config = dict(
    hidden_act='star_relu',
    bias='none',
    layer_scale_init=1.0,
    widths=[64, 128, 256],
    beta1=0.8,
    beta2=0.999,
    eps=1e-08,
    lr_schedule='cosine',
)
Rows from block 11, named by matrix and row number. Rows with one number belong to one neuron. Each number is 50 + 15 x the weight over the matrix's rms, rounded and kept within 0 to 99. All counts start at 0.
# fc1: MLP up (model.blocks.11.mlp.fc1.weight, 1024x256), inputs 86-171
# fc2: MLP down (model.blocks.11.mlp.fc2.weight, 256x1024, transposed), outputs 86-171
fc1.653:81 50 31 52 56 26 32 34 37 79 63 33 61 57 62 44 42 64 45 36 51 47 68 47 27 51 69 71 30 76 55 58 59 30 30 46 64 33 72 25 55 67 38 65 44 34 75 32 15 57 64 47 52 76 36 36 66 41 36 43 35 38 38 47 34 60 25 35 38 97 66 41 44 37 68 58 80 32 69 58 56 57 62 25 44 57
fc1.654:32 32 50 72 53 55 53 42 60 68 58 27 45 49 84 59 47 63 48 65 68 37 73 37 43 46 37 49 50 18 53 63 49 58 55 53 58 59 40 55 25 40 76 50 49 39 54 51 62 54 41 39 54 46 06 46 36 76 64 58 47 41 42 61 53 28 50 58 40 58 62 56 39 65 48 46 47 46 46 22 64 84 58 53 48 56
fc1.655:44 51 59 49 51 39 56 48 59 17 45 56 65 52 35 66 34 55 39 37 38 48 82 70 40 40 20 61 68 55 44 57 32 49 49 56 44 33 63 44 54 50 54 30 46 57 54 59 55 43 53 63 49 30 63 38 49 55 43 41 36 58 49 67 37 50 62 67 49 42 55 56 56 46 42 39 50 44 33 45 57 51 38 41 57 64
fc1.656:79 64 22 53 51 24 31 42 47 36 60 71 55 32 36 51 21 46 23 56 48 45 67 35 36 48 30 99 39 36 37 31 59 50 57 71 51 36 74 40 72 54 44 43 44 47 39 24 36 43 54 39 51 86 65 53 67 67 33 66 33 60 67 44 21 85 23 33 41 94 54 28 45 63 60 47 87 25 49 70 81 61 50 56 31 52
fc1.657:80 64 25 33 81 26 44 25 40 72 62 68 70 49 53 52 27 64 36 54 56 37 34 29 40 52 63 99 64 56 61 63 78 29 59 68 50 45 67 31 55 77 49 58 38 33 63 62 34 53 42 24 81 89 30 67 73 55 27 67 38 58 45 37 30 42 12 41 31 90 69 19 40 49 78 56 69 48 51 55 68 61 52 42 32 48
fc1.658:36 47 44 85 73 49 65 45 35 61 33 32 63 57 47 60 62 68 23 46 25 49 50 57 35 36 47 48 66 15 60 62 93 24 48 51 48 31 44 56 62 58 31 55 47 66 44 42 41 40 44 44 25 70 52 50 55 99 61 30 23 49 62 69 01 54 46 27 26 46 60 59 67 71 60 34 17 15 42 44 68 42 52 25 66 69
fc1.659:38 38 45 57 43 65 42 69 57 46 43 43 35 39 82 53 35 62 57 57 45 50 30 35 74 53 57 36 24 57 52 55 49 52 78 59 67 57 31 69 41 37 37 65 52 70 63 39 46 56 46 58 00 52 77 69 45 46 74 51 45 11 74 40 50 51 56 48 50 30 30 53 56 51 22 70 27 56 52 25 31 49 76 63 64 68
fc1.660:33 64 61 66 60 49 43 61 62 09 59 47 21 22 47 51 54 38 56 63 52 31 75 38 63 46 40 54 54 41 35 27 41 57 66 41 43 56 54 42 61 36 62 33 35 18 40 57 56 43 47 62 42 35 65 47 44 53 43 50 42 28 55 40 44 42 41 54 74 47 50 55 37 71 49 46 59 67 45 54 73 44 60 72 61 37
fc1.661:79 19 75 44 42 39 26 75 69 51 38 32 42 64 71 74 47 29 59 34 47 52 27 60 76 69 59 43 13 60 00 54 18 99 44 63 34 38 26 61 60 49 08 41 05 99 46 45 90 99 42 70 00 38 45 39 80 63 51 35 21 58 64 65 51 52 10 60 98 12 04 48 42 67 29 83 25 49 30 44 18 25 69 45 62 58
fc1.662:38 41 78 21 83 56 51 32 60 81 78 23 86 38 35 48 70 58 41 56 51 77 56 70 45 47 66 84 62 38 63 46 44 99 41 19 58 19 37 69 51 50 41 81 52 38 93 68 56 45 31 54 94 63 10 41 36 87 18 85 58 63 17 99 63 41 34 71 27 68 43 67 68 20 54 28 32 40 47 75 46 42 61 39 52 26
fc1.663:51 41 35 47 49 49 48 40 45 49 41 24 34 57 45 52 30 60 50 41 51 32 69 38 41 43 29 63 51 42 56 52 48 55 56 54 62 68 66 40 59 57 61 53 52 51 50 37 39 44 52 52 59 61 34 63 50 56 56 44 25 54 65 48 31 50 55 32 37 61 69 32 47 60 53 40 50 40 46 38 50 56 48 55 54 62
fc1.664:44 44 57 65 50 44 39 54 51 41 51 50 45 55 41 52 50 65 54 58 53 51 44 35 43 63 66 36 53 41 36 52 44 42 59 64 34 51 53 50 54 35 38 60 43 59 57 38 44 55 45 60 46 54 71 45 51 54 29 41 47 32 46 65 37 55 40 64 49 63 54 60 58 54 42 63 59 52 48 40 71 59 69 63 46 61
fc1.665:54 50 46 58 47 45 56 49 38 44 40 28 48 50 41 49 48 51 24 45 44 56 83 56 40 34 21 60 51 36 58 52 45 53 48 69 51 53 64 55 68 56 42 51 35 65 43 49 36 54 50 60 40 63 43 54 59 75 73 53 25 50 64 42 15 60 51 28 47 49 60 34 59 60 57 42 35 31 45 48 52 42 41 58 54 77
fc1.666:40 59 43 67 68 40 58 36 45 23 51 52 34 33 46 60 59 57 52 52 17 56 49 35 51 45 54 39 44 47 42 31 46 31 46 40 39 48 44 63 64 43 36 39 41 35 58 47 44 47 60 47 33 66 86 64 41 35 38 41 53 33 59 55 36 42 45 27 52 30 40 63 62 37 49 45 60 54 50 43 51 43 49 54 48 48
fc1.667:39 56 40 71 52 41 39 28 37 51 72 39 67 31 76 55 45 57 69 47 57 53 44 56 56 42 65 46 21 64 58 72 38 51 40 59 51 44 43 46 33 61 53 36 40 45 67 52 60 70 58 43 49 58 09 29 83 66 88 51 52 24 31 18 51 51 16 62 52 45 30 64 39 34 41 62 57 57 63 46 43 71 46 49 62 51
fc1.668:38 57 44 61 74 48 40 44 35 62 61 19 21 35 48 62 67 61 52 40 27 38 86 33 67 42 59 54 40 30 44 44 45 55 40 37 62 25 44 41 27 56 27 45 24 45 56 63 42 45 68 51 48 71 40 53 57 63 61 40 32 31 77 43 02 65 38 20 63 48 53 67 46 57 47 48 88 30 55 56 44 45 50 39 58 58
fc1.669:67 51 67 53 80 45 69 79 58 26 42 54 45 57 10 38 73 43 65 44 35 26 23 58 63 84 42 85 15 29 45 33 49 39 41 55 24 42 67 66 61 47 46 20 39 70 23 43 39 81 16 42 60 44 93 59 47 36 22 60 42 59 66 54 37 56 33 59 46 57 58 69 74 62 57 40 61 42 65 65 81 38 71 51 53 27
fc1.670:57 50 52 44 63 44 42 42 50 54 50 59 52 54 59 62 36 38 53 45 42 49 55 39 60 51 57 59 52 48 37 57 52 47 55 67 51 43 57 38 41 58 49 54 39 69 56 45 59 73 45 43 42 64 48 60 60 49 52 46 27 44 53 40 45 47 32 49 51 46 54 36 48 55 40 62 41 46 47 48 53 55 56 51 53 48
fc1.671:53 38 64 47 50 56 27 58 75 67 38 54 22 61 59 59 32 54 64 61 53 52 59 33 59 45 60 46 36 54 25 47 47 41 81 52 35 51 49 47 49 36 47 74 26 82 54 26 68 77 22 67 44 65 64 54 61 67 42 49 32 33 53 68 45 60 30 52 70 58 63 37 39 62 26 74 40 59 35 40 66 51 75 56 46 37
fc2.653:47 38 59 36 62 60 51 59 52 34 56 49 56 61 52 51 66 37 36 48 39 52 59 68 49 48 45 52 35 60 43 31 36 49 59 57 55 41 59 47 73 51 66 53 42 37 54 40 57 50 49 52 36 56 69 71 37 41 62 50 18 40 33 54 55 56 36 54 43 45 45 36 38 47 58 44 42 48 39 45 35 37 68 52 64 60
fc2.654:28 65 45 58 63 45 52 55 44 64 50 52 49 45 40 77 63 50 46 37 48 48 31 54 46 40 55 63 56 43 50 58 63 53 47 52 53 45 23 60 56 42 19 33 51 41 45 51 57 32 52 38 36 36 38 44 34 64 47 42 63 59 28 52 48 39 45 56 32 38 48 65 70 48 40 36 19 54 63 53 52 83 54 35 37 60
fc2.655:62 28 58 52 47 49 32 63 60 46 25 50 50 67 66 40 70 40 56 39 55 55 44 58 49 60 51 47 52 78 51 63 52 42 54 53 54 55 41 52 49 37 38 48 46 54 52 32 56 39 28 61 54 43 78 62 50 66 38 35 37 65 43 72 52 33 38 47 49 56 50 40 56 55 52 50 42 44 47 49 45 41 73 25 41 35
fc2.656:11 55 33 47 46 56 37 72 54 39 48 72 62 59 59 46 62 64 38 75 53 74 31 63 46 45 61 06 18 58 54 32 22 31 66 42 35 55 57 56 73 14 57 47 72 40 51 25 62 38 43 65 11 65 96 42 16 45 89 32 39 23 23 07 60 84 53 89 35 43 19 34 37 47 48 64 71 58 41 39 71 89 73 59 50 44
fc2.657:36 33 66 39 84 80 51 71 41 28 51 81 65 65 26 42 76 22 23 43 43 71 39 91 55 71 46 12 43 14 60 33 00 21 57 42 66 69 36 41 89 58 73 50 58 57 58 37 51 57 45 42 22 33 99 38 20 74 99 57 31 48 24 44 48 61 73 58 35 46 50 29 22 49 41 73 22 53 44 39 26 37 59 28 54 55
fc2.658:54 57 29 36 56 51 49 44 82 54 34 51 91 25 17 04 62 29 99 30 47 49 47 33 56 56 71 82 34 99 56 66 81 68 44 77 61 72 74 50 37 41 59 38 50 28 51 16 38 31 66 72 63 40 56 61 58 35 07 47 91 40 26 45 81 60 57 35 50 56 28 34 40 26 32 45 98 84 43 55 54 55 17 47 70 42
fc2.659:53 48 42 44 46 52 32 56 20 49 45 75 80 63 33 37 61 61 16 58 45 68 60 72 16 43 62 47 68 71 94 71 55 02 50 56 64 66 67 35 70 73 52 65 51 44 66 12 25 36 59 44 37 57 65 46 52 55 99 43 51 40 21 39 59 89 55 41 30 84 57 20 28 53 40 59 62 46 48 32 54 69 61 38 46 90
fc2.660:52 50 44 59 58 47 53 37 48 64 66 59 56 49 60 58 58 42 50 40 45 58 42 58 53 57 44 53 24 61 53 61 40 43 56 38 69 34 48 59 61 37 47 54 56 32 66 34 49 46 40 37 33 55 46 59 31 56 50 55 57 32 42 36 52 44 52 45 36 54 42 47 43 47 75 51 54 42 63 39 26 59 69 39 48 58
fc2.661:74 80 00 11 38 93 73 00 00 82 99 73 99 21 00 02 70 97 03 50 35 67 45 37 00 41 47 75 76 60 99 75 54 32 54 18 57 77 60 58 59 99 32 51 93 85 80 52 09 42 99 00 81 30 12 00 58 00 87 93 99 81 66 00 42 99 99 12 25 99 63 25 26 87 51 47 99 75 55 24 49 73 38 32 00 47
fc2.662:22 52 67 61 67 83 63 60 25 26 57 62 10 37 99 48 89 52 59 56 32 89 34 74 41 42 67 00 39 82 70 28 12 00 36 32 50 68 31 64 30 29 47 50 79 28 78 52 43 15 51 57 20 41 94 80 02 00 55 23 94 00 30 14 70 41 70 50 24 35 25 68 77 23 49 45 41 74 65 14 20 81 49 73 28 72
fc2.663:36 58 38 56 64 49 42 44 48 58 57 55 54 48 56 63 60 37 49 36 64 50 44 60 45 49 58 61 34 47 48 47 47 45 49 53 59 39 50 45 56 40 44 43 55 43 50 39 56 48 47 37 47 59 58 55 39 53 40 50 57 36 34 44 52 53 43 56 40 52 51 33 52 44 45 44 50 56 59 52 49 58 56 38 43 52
fc2.664:49 41 46 62 40 32 53 55 46 45 38 58 63 58 48 56 50 42 50 39 53 52 42 52 37 60 48 73 48 54 44 52 49 45 60 62 54 37 38 49 64 47 55 50 43 49 53 34 51 41 47 46 49 42 51 42 48 63 46 53 50 56 48 60 50 49 49 55 38 57 47 43 39 54 43 48 49 40 54 54 41 56 68 33 33 62
fc2.665:38 64 33 51 62 29 35 59 49 55 55 60 46 36 73 70 66 31 51 35 66 45 31 62 39 52 74 73 36 50 46 54 57 44 38 48 73 31 59 41 39 41 30 48 63 37 40 20 61 37 57 43 55 59 62 57 41 54 32 44 71 56 34 56 58 52 31 67 26 54 42 33 50 51 57 38 60 50 55 66 63 64 53 33 41 52
fc2.666:44 61 47 52 79 46 74 59 25 41 61 43 52 50 14 61 68 33 57 26 32 69 29 64 49 45 64 44 62 58 76 28 42 58 23 62 50 24 66 53 58 55 21 46 46 62 61 57 44 25 52 44 63 42 68 71 58 47 34 27 54 64 53 29 40 42 59 36 33 36 58 58 66 56 61 61 41 39 69 43 37 50 31 49 43 69
fc2.667:53 46 47 44 50 69 49 42 61 53 54 55 65 50 44 45 53 47 54 64 45 56 41 37 58 47 43 37 39 34 44 42 65 51 77 55 34 45 43 53 74 48 59 50 40 54 30 44 70 45 44 32 62 54 55 47 54 56 43 64 19 49 64 55 42 42 37 58 58 48 46 47 31 51 46 46 48 55 27 57 47 39 72 48 54 35
fc2.668:46 51 34 68 71 60 45 51 23 58 43 32 26 56 64 65 69 29 38 41 44 69 64 63 54 42 66 27 49 71 62 39 25 40 26 39 66 14 49 52 65 43 39 60 66 23 77 50 23 18 55 41 45 58 63 64 22 38 17 45 66 32 49 59 43 50 57 24 38 60 63 63 59 32 38 50 45 48 83 29 08 77 55 35 23 92
fc2.669:56 35 22 49 59 43 67 61 60 56 52 56 60 53 56 32 66 60 32 41 44 39 42 23 37 53 43 82 76 52 60 27 96 31 73 41 85 45 62 45 47 59 53 58 49 17 53 56 17 27 30 25 24 43 27 60 22 65 39 64 41 33 52 43 12 68 60 39 36 49 46 48 51 58 69 33 47 48 54 50 44 58 73 39 39 57
fc2.670:55 39 53 67 48 47 37 44 46 53 41 54 58 47 63 55 57 43 42 34 50 55 58 51 49 52 55 56 39 74 50 49 45 46 47 48 60 29 53 52 61 48 36 45 43 41 58 44 48 47 44 50 41 47 56 49 49 46 40 42 43 44 48 50 52 46 38 36 43 44 48 51 51 55 58 60 51 39 52 52 31 44 72 40 43 65
fc2.671:48 43 29 65 43 39 45 22 42 39 36 51 68 39 37 56 64 45 45 43 43 71 47 41 41 53 51 55 55 56 66 42 50 37 57 66 49 51 69 57 65 56 43 44 59 33 57 29 33 19 77 54 54 38 63 61 45 37 48 45 58 65 56 43 38 53 62 15 43 42 49 52 45 52 35 53 69 45 44 29 32 51 51 43 41 70