Weights of a small self-supervised image encoder: activation star_relu, patch size [2, 2].
Rows from block 6, named by matrix and row number. Rows with one number belong to one attention dimension. Each number is 500 + 25 x the weight over its row's rms, rounded and kept within 0 to 999. All counts start at 0. Numbers have three digits each. After the name is the row's rms in percent of the matrix's.
# v: window attention value (model.blocks.6.attn.v.weight, 128x128), inputs 0-63
# proj: window attention output (model.blocks.6.attn.proj.weight, 128x128, transposed), outputs 0-63
v.48 106:482495546534540482552490510498502485509500525489501494493543508512486546515489523517522539465479513501487491530526527499510491474505489501452525552502498478493439474482504523499472462537456510
proj.48 100:525476478475518506478500460478489523509480486501512499514485508502524451501494473484496495491504501472501532499485476540511506500516536502574502456509553478508545506473479463477519507469515488
v.49 068:480481548483522506511506485542510497537471526488555512476504512499502539464475533477505522520478496490522504480539517522522474481505517525491510501544498464505478498504478528452482478526459531
proj.49 069:516516481510496502466496452469481506479522479489495512535505536505527472539537490495530500474495537488482501559433481492425519500508512473548480489511515516479536490492495512501504495510536463
v.50 125:481520482520454486467513555503486505492498496510450518495509509500511481524499530498482492479516539504494497550459497484474528479490466502497482492439490564499530521480548447525528561470531478
proj.50 118:495477471486503490506480467525518480528464518504560486500480483483481523440506473510498485511518468502525480443532500493550524469523533503466527472524482448532470504515457539490481465500481491
v.51 087:508508518476491477473457514537547519493547470505487486503543480499478456506478523546549487511496497476515512494490525515482518509498479493457497463500506497492492538526482542546473500489494506
proj.51 094:487486516509484536529572490505436475478477531532482489494430473494519499506516452468458509528515513530471503501527510491516495505508507480535500524537489498511490484504505480462506495505521531
v.52 116:493502500480488521444514546568536499501452490501491532514520501482491494510501528478493515520530495532501498467471482510492487493487440500489484518469498541506553534498550511491508517483521529
proj.52 108:513522459538484498525476459477488435511523513478522462504497497521506505476520490513493487476511483506498509528519492470532522484515558483493510463520486471527446457513441516503491483517492468
v.53 082:466522486470491493485470534541545531501528485486478529509552478466491479528553535531527502522509496494509488488467506497464493501488439513492503504467493501497503541531524493511470509493481497
proj.53 093:521500531512492516505538458502450454488487532512510474487437485531524496499460431469464505494524514527476521521522493492506511503512541465515501483551501498509484473498476511467497488525529518
v.54 100:515511482519469517485498534480468509514481524512456502503466490495520477491462492503449470498501501505491506510501489488509510510502507489546509481488488548497526487484526485461524564452530472
proj.54 092:515516475500494481508482471526543494513489470486552503497520509502466543492523504514515495478514493494518488475500478491478530487493493514422489486484478491497498529510462523534490491522487487
v.55 089:509505471475504527505507490510513485498457465479477536519504519504508503510556514497476535536527499530478489498526464506478494478494506491539497533504519501513537480466544481489518485508478517
proj.55 086:510510503527517497498475513480514463526543560456541458480538485495489527491456519494524488456485465502533534509493479487547481490504504500471505472470489484517465463511465484517480521500484493
v.56 110:470491463483533524548523500525524477500447482491533538495515467488495542536555494517495532513501521527468503501520468500481506506493464450501512528507503509504472455512492497488488502512467520
proj.56 114:533497570514509489476456491460499512506560556484494486495515503517515458482400492493528496471496472489528542507497501512535472512495516532497492499497531480508492491458486467494510492486508508
v.57 088:514498490451495489490483457487529529499533454502493510511470521505486474492533488493511485519531462482518491485478495536480496510489552515545496450533517465495539524505493571521491489469491524
proj.57 090:472484515530485525512554561510463473494516549507477484479494465467499514511494494487488499524466497541497494491534519473515483487490465482476510527494455526496472484530524455505509524512514529
v.58 096:474499512517495470510501519452437538526497515494469519501472538488509511488467523511465491466515521500510487546456514495473506493505581529539503490529496500501506517475527490495484509463495443
proj.58 097:494484495480498496457503502570531459523493549504544470489508475464498529474546494481492508525501470511528491455531469495501533456497470475437519501481493505509503505519497491503474515518512522
v.59 077:448475483495554483537503487477519518482553467515535485503499476504479496515532489505500506488513545487475490504483513466473523510481479481508501481512495502501522465543501531538467490490485530
proj.59 097:516479567497483508477518545504468526495492545521457517486485492497501464486434470508501490519476478501501511477513520518533479512492495515491527545499508519506492528470524450483523493496517524
v.60 094:476500531519531516526530497510483467519476544481525471493513499508517521497491494489506526466473511532518502500534493465521473476512484479463506573505482499502440464503502468478483490532469491
proj.60 096:533515489489521461471453457472533519506507456485495519519526538533515484506505524502514511476513515461493513526449478527478507510512516525529488473482558495488538509472491506506505485496504478
v.61 079:473499495495500521505504512474467507509519529495511482498442511514521479496451466491460486524501529506509496516492527464522501506505510499534488488546486525497520447497511539497491506480544454
proj.61 070:527522483506496470500479511510538522506489482500494508488541502489464534501531547521510506471497480479508474479483484511484501500503493534436525507449500513496501556495503485532514508511449506
v.62 108:518505471534499490529500483438465517502498503506467493518468519510500485491517502499461498492501477490488475537514475480494496512493583514569510493511521480515515504474513490502521499467504453
proj.62 096:497489515477516509481503560546526478520499515487542502468535480466480551508501502493502498495491478511519508451519489518507503489482431490428500518455478535491499494506510468522480535510487535
v.63 084:501486536526496493485508497512464505531443547498491509495475549493512531459448492478490494484488469513527505508475505529534467484519550540533489521552495467514491514484481516463505490505505469
proj.63 101:483526422492498493504487476510552465510522466467519481514528508501501521520582544493515515489509510491499490533497469478460530481503501479498487458473502510490520504521493518525475514503487484
v.64 085:514501479488439490460486519580500510511484483525504490512483507499497470502490493505468494557485491498507522440472493519484494512506485512517462462509489503501525516519522520487523509517544505
proj.64 085:513507495515575495540506492470491467485465504471509497512535500508512518499511508490510503428495544507501482538531504480507488500503514501478494523466466501504479488493480445518519506497434487
v.65 121:539532504472478488453534495551474460468472516524501464498468478498530504514528471485495490496510483520500538434494493507492518515507503505476443467517480536501526548481469491471493516522520534
proj.65 119:453440470503545492544466535482527530513526514477506515476544483499486520538488552507489496506467504514494476549518491511483524473494509485540541527484476481490505467511515484501482500481501473
v.66 114:512504474489447516475499519533570463483495491501526514511482494522496483493514480486481505502476492489509520499528476504525562470510524477471539517504536511474495505506474502538541482488522495
proj.66 133:455497503506527522534510474513474491518487494485479514502508519498465535503486557478500517490537508500489466569547504492502493497502480503515501514507459483526513500508515514462470484519488502
v.67 113:486474532527562483552513473429457536506477480485527517500489511484481550490489513485485519484541517492481473536494502482489474513491540520519507478512490485514516471499499506497471482471476483
proj.67 108:524520475484440516453512527536504510516519542531480481497470491491510454480517480519517494475471469501527538470478499500525492495504443518483497504485519516511467529523506524511497531506534500
v.68 097:549534516516482521447511502532464451465495534528528462512478502491533464495486459490531487485508502524538556463474503502504492503510484501466443508481476520532473522480474449484521501541527522
proj.68 105:454452477461533490555473517485528518491523517486510525465524461499492532538507530526463499536502492504447474497512495519475532503496520476555561490516509485480518479489507498484453501458507493
v.69 115:536473523495515494477513475505458492504490498520493471500516534455490536499483521541546496507502474481498529492468536530503480527501453521480492477512499456505497533495488534449470473532488525
proj.69 110:468500520477534508478496521493495488462506530471525509490512481520535474527480457497462502492463506540481538510474466493470508516493523453533525517495524558480521462479486442518487550485526460
v.70 110:531506488473511475469515488557455508495479512526468475491509513458511523504501521525525486510502485500513520452461511525479481524515466524497446465512469485512515547479510513449478511525504534
proj.70 117:488470511501561484509490519459529506466511512464543503502537488528531492540482462493480496482455533528482509511483482497474510494491538462510518516478503526467522445481485440535512512482494480
v.71 102:520511554489446525500537488499499474485522498503495506516474466486521503511506482470488518518540481515473530487520471463523479509499499510477486519477480518535516505479454487507547454495494542
proj.71 108:473478456502509512521455539495502520519515542505503493470501478501483511518517530516478494490476484509500500524497499527495527496484481498536554486516515487495477497503531531470446562478533447
v.72 082:468516558510512495522498520489541498481541528461475507484524463553513507496500494469461483472490479505468466479567507517499487503498494513489498500487486542476512471494474550532487530492490506
proj.72 062:532469477500457486510481470489479524522501418535472520499485511460463516528527525522518487553501485464532498519497498519472532487490509488523490507527519458505484526489524501460504476515529496
v.73 098:505480464553490480519483489472504491499490470489554488490492527515470465487481476518497504468489540455494500551474508495516554482512532483500573490511558506470491489504494468515496465504519447
proj.73 101:460516521469492544471528467545466472513475526501484518505483504480494509467478530469517519483530495507511483497529505482526480492515495505487485524504456471541500525531489529481496491515484546
v.74 100:512504555498551503512531463488475484485484524507485502503512489471527542500514501476502508497537504542485514479518487516493438514496503512478452526465468476545483494481460485473494529528451521
proj.74 109:510486453484462498500486554486522545500551509511511493474481479511497477521503492534486488516474465491507514480470497518493519504488475491532535462503536518470515492503532512510479530455545488
v.75 091:494493529541580505512499519465505481486504557485521462491535506476502513489496512507542502433459531511523517509511525511512487494504488490480510556453519477484452492477501465487475481541480463
proj.75 092:516497499466443500481500504511492504498510440499491537487486492488514480524493454520466497583527477491455490452480495519486506503503507473520511449525531519484548481490491512489516508481518551
v.76 107:537512500447445516466528482550488458488504469513489477514477485481496477521486473523511493557491456503501549453504491493498516514504502500475483463508483516512529553493453501494530482530528548
proj.76 107:440472490520566509516458525487503490491505553473507511482530483522503538519505553484486508461481518527495501563494491508480523504490500479545537539498503502489486467495516479491457529476500435
v.77 081:499491509496478460522498484470451546496531475518465546509436518482506482506514490494487502484548497508504472527456499504474493491494533516518440452526458482501518503510499526526491529448511515
proj.77 072:522499471493549458506513477511526509503503580530485453503504503537505517483502517494527508474459475494529523488499500464503494501509500533464492572468525525496477520529512472520482481535494481
v.78 103:504495553492532511531510477428507472491521510481516480488511501505486526481482494510518501490502475459465496519552526497527472511505511502484567502502532493470482468480465533503504456515445521
proj.78 107:465481494492466543444484514519476506503519500509481522485472490472502482515491483496475501522486469519502537520435470513483529502504493474535522498522523523509518530495495505480465561483565455
v.79 121:473507539492488488505506525472553483496532522495504492481495472538489507491513507489487497457488509480509504529518506512519513479504508508481538509488525493457466464494482564568506527468480501
proj.79 108:491461504504494512493494445518476506522514471505474517503495525471485496499483507479493503570526445485498462524513494494483518477515532496522493513536495500515549507508510466456478473551522525
v.80 099:514532525503475514462493529552488493503518557507460494509505492496535489480486505478522478496502469531533514452487506515506449514496432518477438518486458509537491515506505506479517545526510533
proj.80 112:511477480494536455559473497457528519474500454496525516489523479505506518537524479538475490562494515488460488489503504512463523516485539475519524488502531504460507473464497471503497492467488482
v.81 126:493481507414474523494493491504533507517551475498476513505524497496491508506503535533530507573480454457491517484511521529517494490491455499511542510500519462492499495508502532489521459493471533
proj.81 100:494529548554534525456497506471458466466489505471494481519498517522522489512477445458470512456490520543494531545464475481484486529499526471503489502506528565475514482463499459518493554520516449
v.82 098:509495514508582496512501472436474477482484525494512475491489499506488553508483486511547494452496516487500507524490545504493471513499517460494506464498499502464474490499489525508439516463488511
proj.82 092:479478507464439518473521513537517521507549510500469499481488488492500466502503489514471504535488439507506512489473466503487524495514502517534518515521523509503531518496502488510479473515546489
v.83 108:511495466471434530456475517575532493495482472514499544534492515482503466484514496483502506522494485508530501475495465551523535489502490513497493533514517491537493530510490485496543454524505490
proj.83 097:480539509508560488557525480470488489482482504482540486510521512527495507508492521486499509488518543497479501546554521481508468527488472487488483484469490500495505463497506486488500536494470507
v.84 104:497467540521476494556519473463490549526504461490501526499494533484477491480466509517487529494535506467496475563484491504510496491501515540496540490524510457539492486492479506499522439498492465
proj.84 101:499530496479514522431500496510483474500476567527519486512463498498516482474501473481501499467484494512511542492483504475529482505496469486481486516485515513513480514522517519494472575502506517
v.85 073:530509541540480517510531489488493459481466507515512488517495484491512512479490499482505527489519509498489527510511476494537506505515509526457511517476510489521481511468453467488549435515498492
proj.85 087:453469466469500536493454524508504514519516537500522533472492480483497498520499512510472496504485482519469504518504495536497522480484482466548545475524495476514502488487515552464442569470537501
v.86 098:477502472481410522494469516491500530517559464489493538524496491507477431502454492541553503574488480504496480510496483453512490487486482492517517527498476493540499494541515484535559468482515512
proj.86 097:524544546533544493517484471496498464479471531509502471511491508527513543464532503471480509453531528488500525489497525501508484549496510521476488486520541498494462519446494505484478513500463473
v.87 093:500530538473482542506506506475532460488542487477490508509500472525500482486497481491520501522506483508455515503572501483527492495495498489486520543476509520507492469488456493524527467510475540
proj.87 093:481488478514475516506469492505489513509513497513487508476484493491484519521513533502482498517506483494496517523469488540477529518495502493555529467540526466508497536486512543457460536482547454
v.88 103:449491510502598480534499491507533510505512537482486494487533496524524531505539517474464487480480524509517469479529498494480513480494500494500493530492496523479502482526523483501445552500503464
proj.88 102:566518500505432481481522522496491523505486408516481512514494525490481477498479481520543486537520491469510483471493514506506477508511502514490462476492512501490516505510509510521560432517473557
v.89 090:480494483497528482495465519517513539516482516500465505484537523505482512485499537533508492484471490488527465507490508540500476506496463510496530504491506465518480509526539515480487525519472492
proj.89 096:532518536498504484504530480483494495469483444499522501525494516506524484498485447497502499535514525490490517470496511480500477520500515487472452498488513547477523476474479460522543484487481517
v.90 072:547503516498508482490484497552510482487454439487480505501531530455501523507474489499537490489491491509504524484553480550513493515515525505447476483515510485509481565458436546481516498539496508
proj.90 067:439493460474531538508517514505501497485501546470545520492505482530489500492491558526487505486511515504499506551491492510496521520464475472564506488503509474510520464503514480484456533453498487
v.91 104:512521531545487543471503532478508443491547561478520476510510500534515464483472489490540495464461508501510537513526510493534486486498457492476528567467506521502452456492497457508527466527507510
proj.91 099:490482499464486482515463478496501507492501445502495532474501477469496520535519473521457497587545492492447481469486490526463530520493528480531532459540530482488525515470493526463477513480517499
v.92 093:467469446516516467533483507485506565525481459494484533486503516509477504499510515521471510491496516480500445540475505526473535491498535502534527465540520482490515498519531522528482524457510454
proj.92 102:526530530501492501468548467516495477506479505507505475540488529503503484458487495476534507473505511494537511487516507464537464489510490527445438530472470501523491514520491490521536461537472549
v.93 110:472517459483502482474494540541523513497496540509461495480515472526526496523535519486484477487479506528522488468501495512478517491505492490505457506478491516497504511507523494514491587494511497
proj.93 108:536477503526508466530499484473521503499502431491500509519527524499495522501489505497519495537516513481493455482523516500492498481502540511485474493501479485481526482501504483515551412510457541
v.94 106:517535487485405504507485519515531493498518490498501505495511482526514425487470500502521506469495496505487515508544478497514529484520514513478467537452526517527463522478494441534548490547467488
proj.94 104:452468514517537525505493457477482481505526526507523502510485493483495532500522527471470503535523499507496477496501511513512511475496516465524517477545476444502512458500511532458478520454527518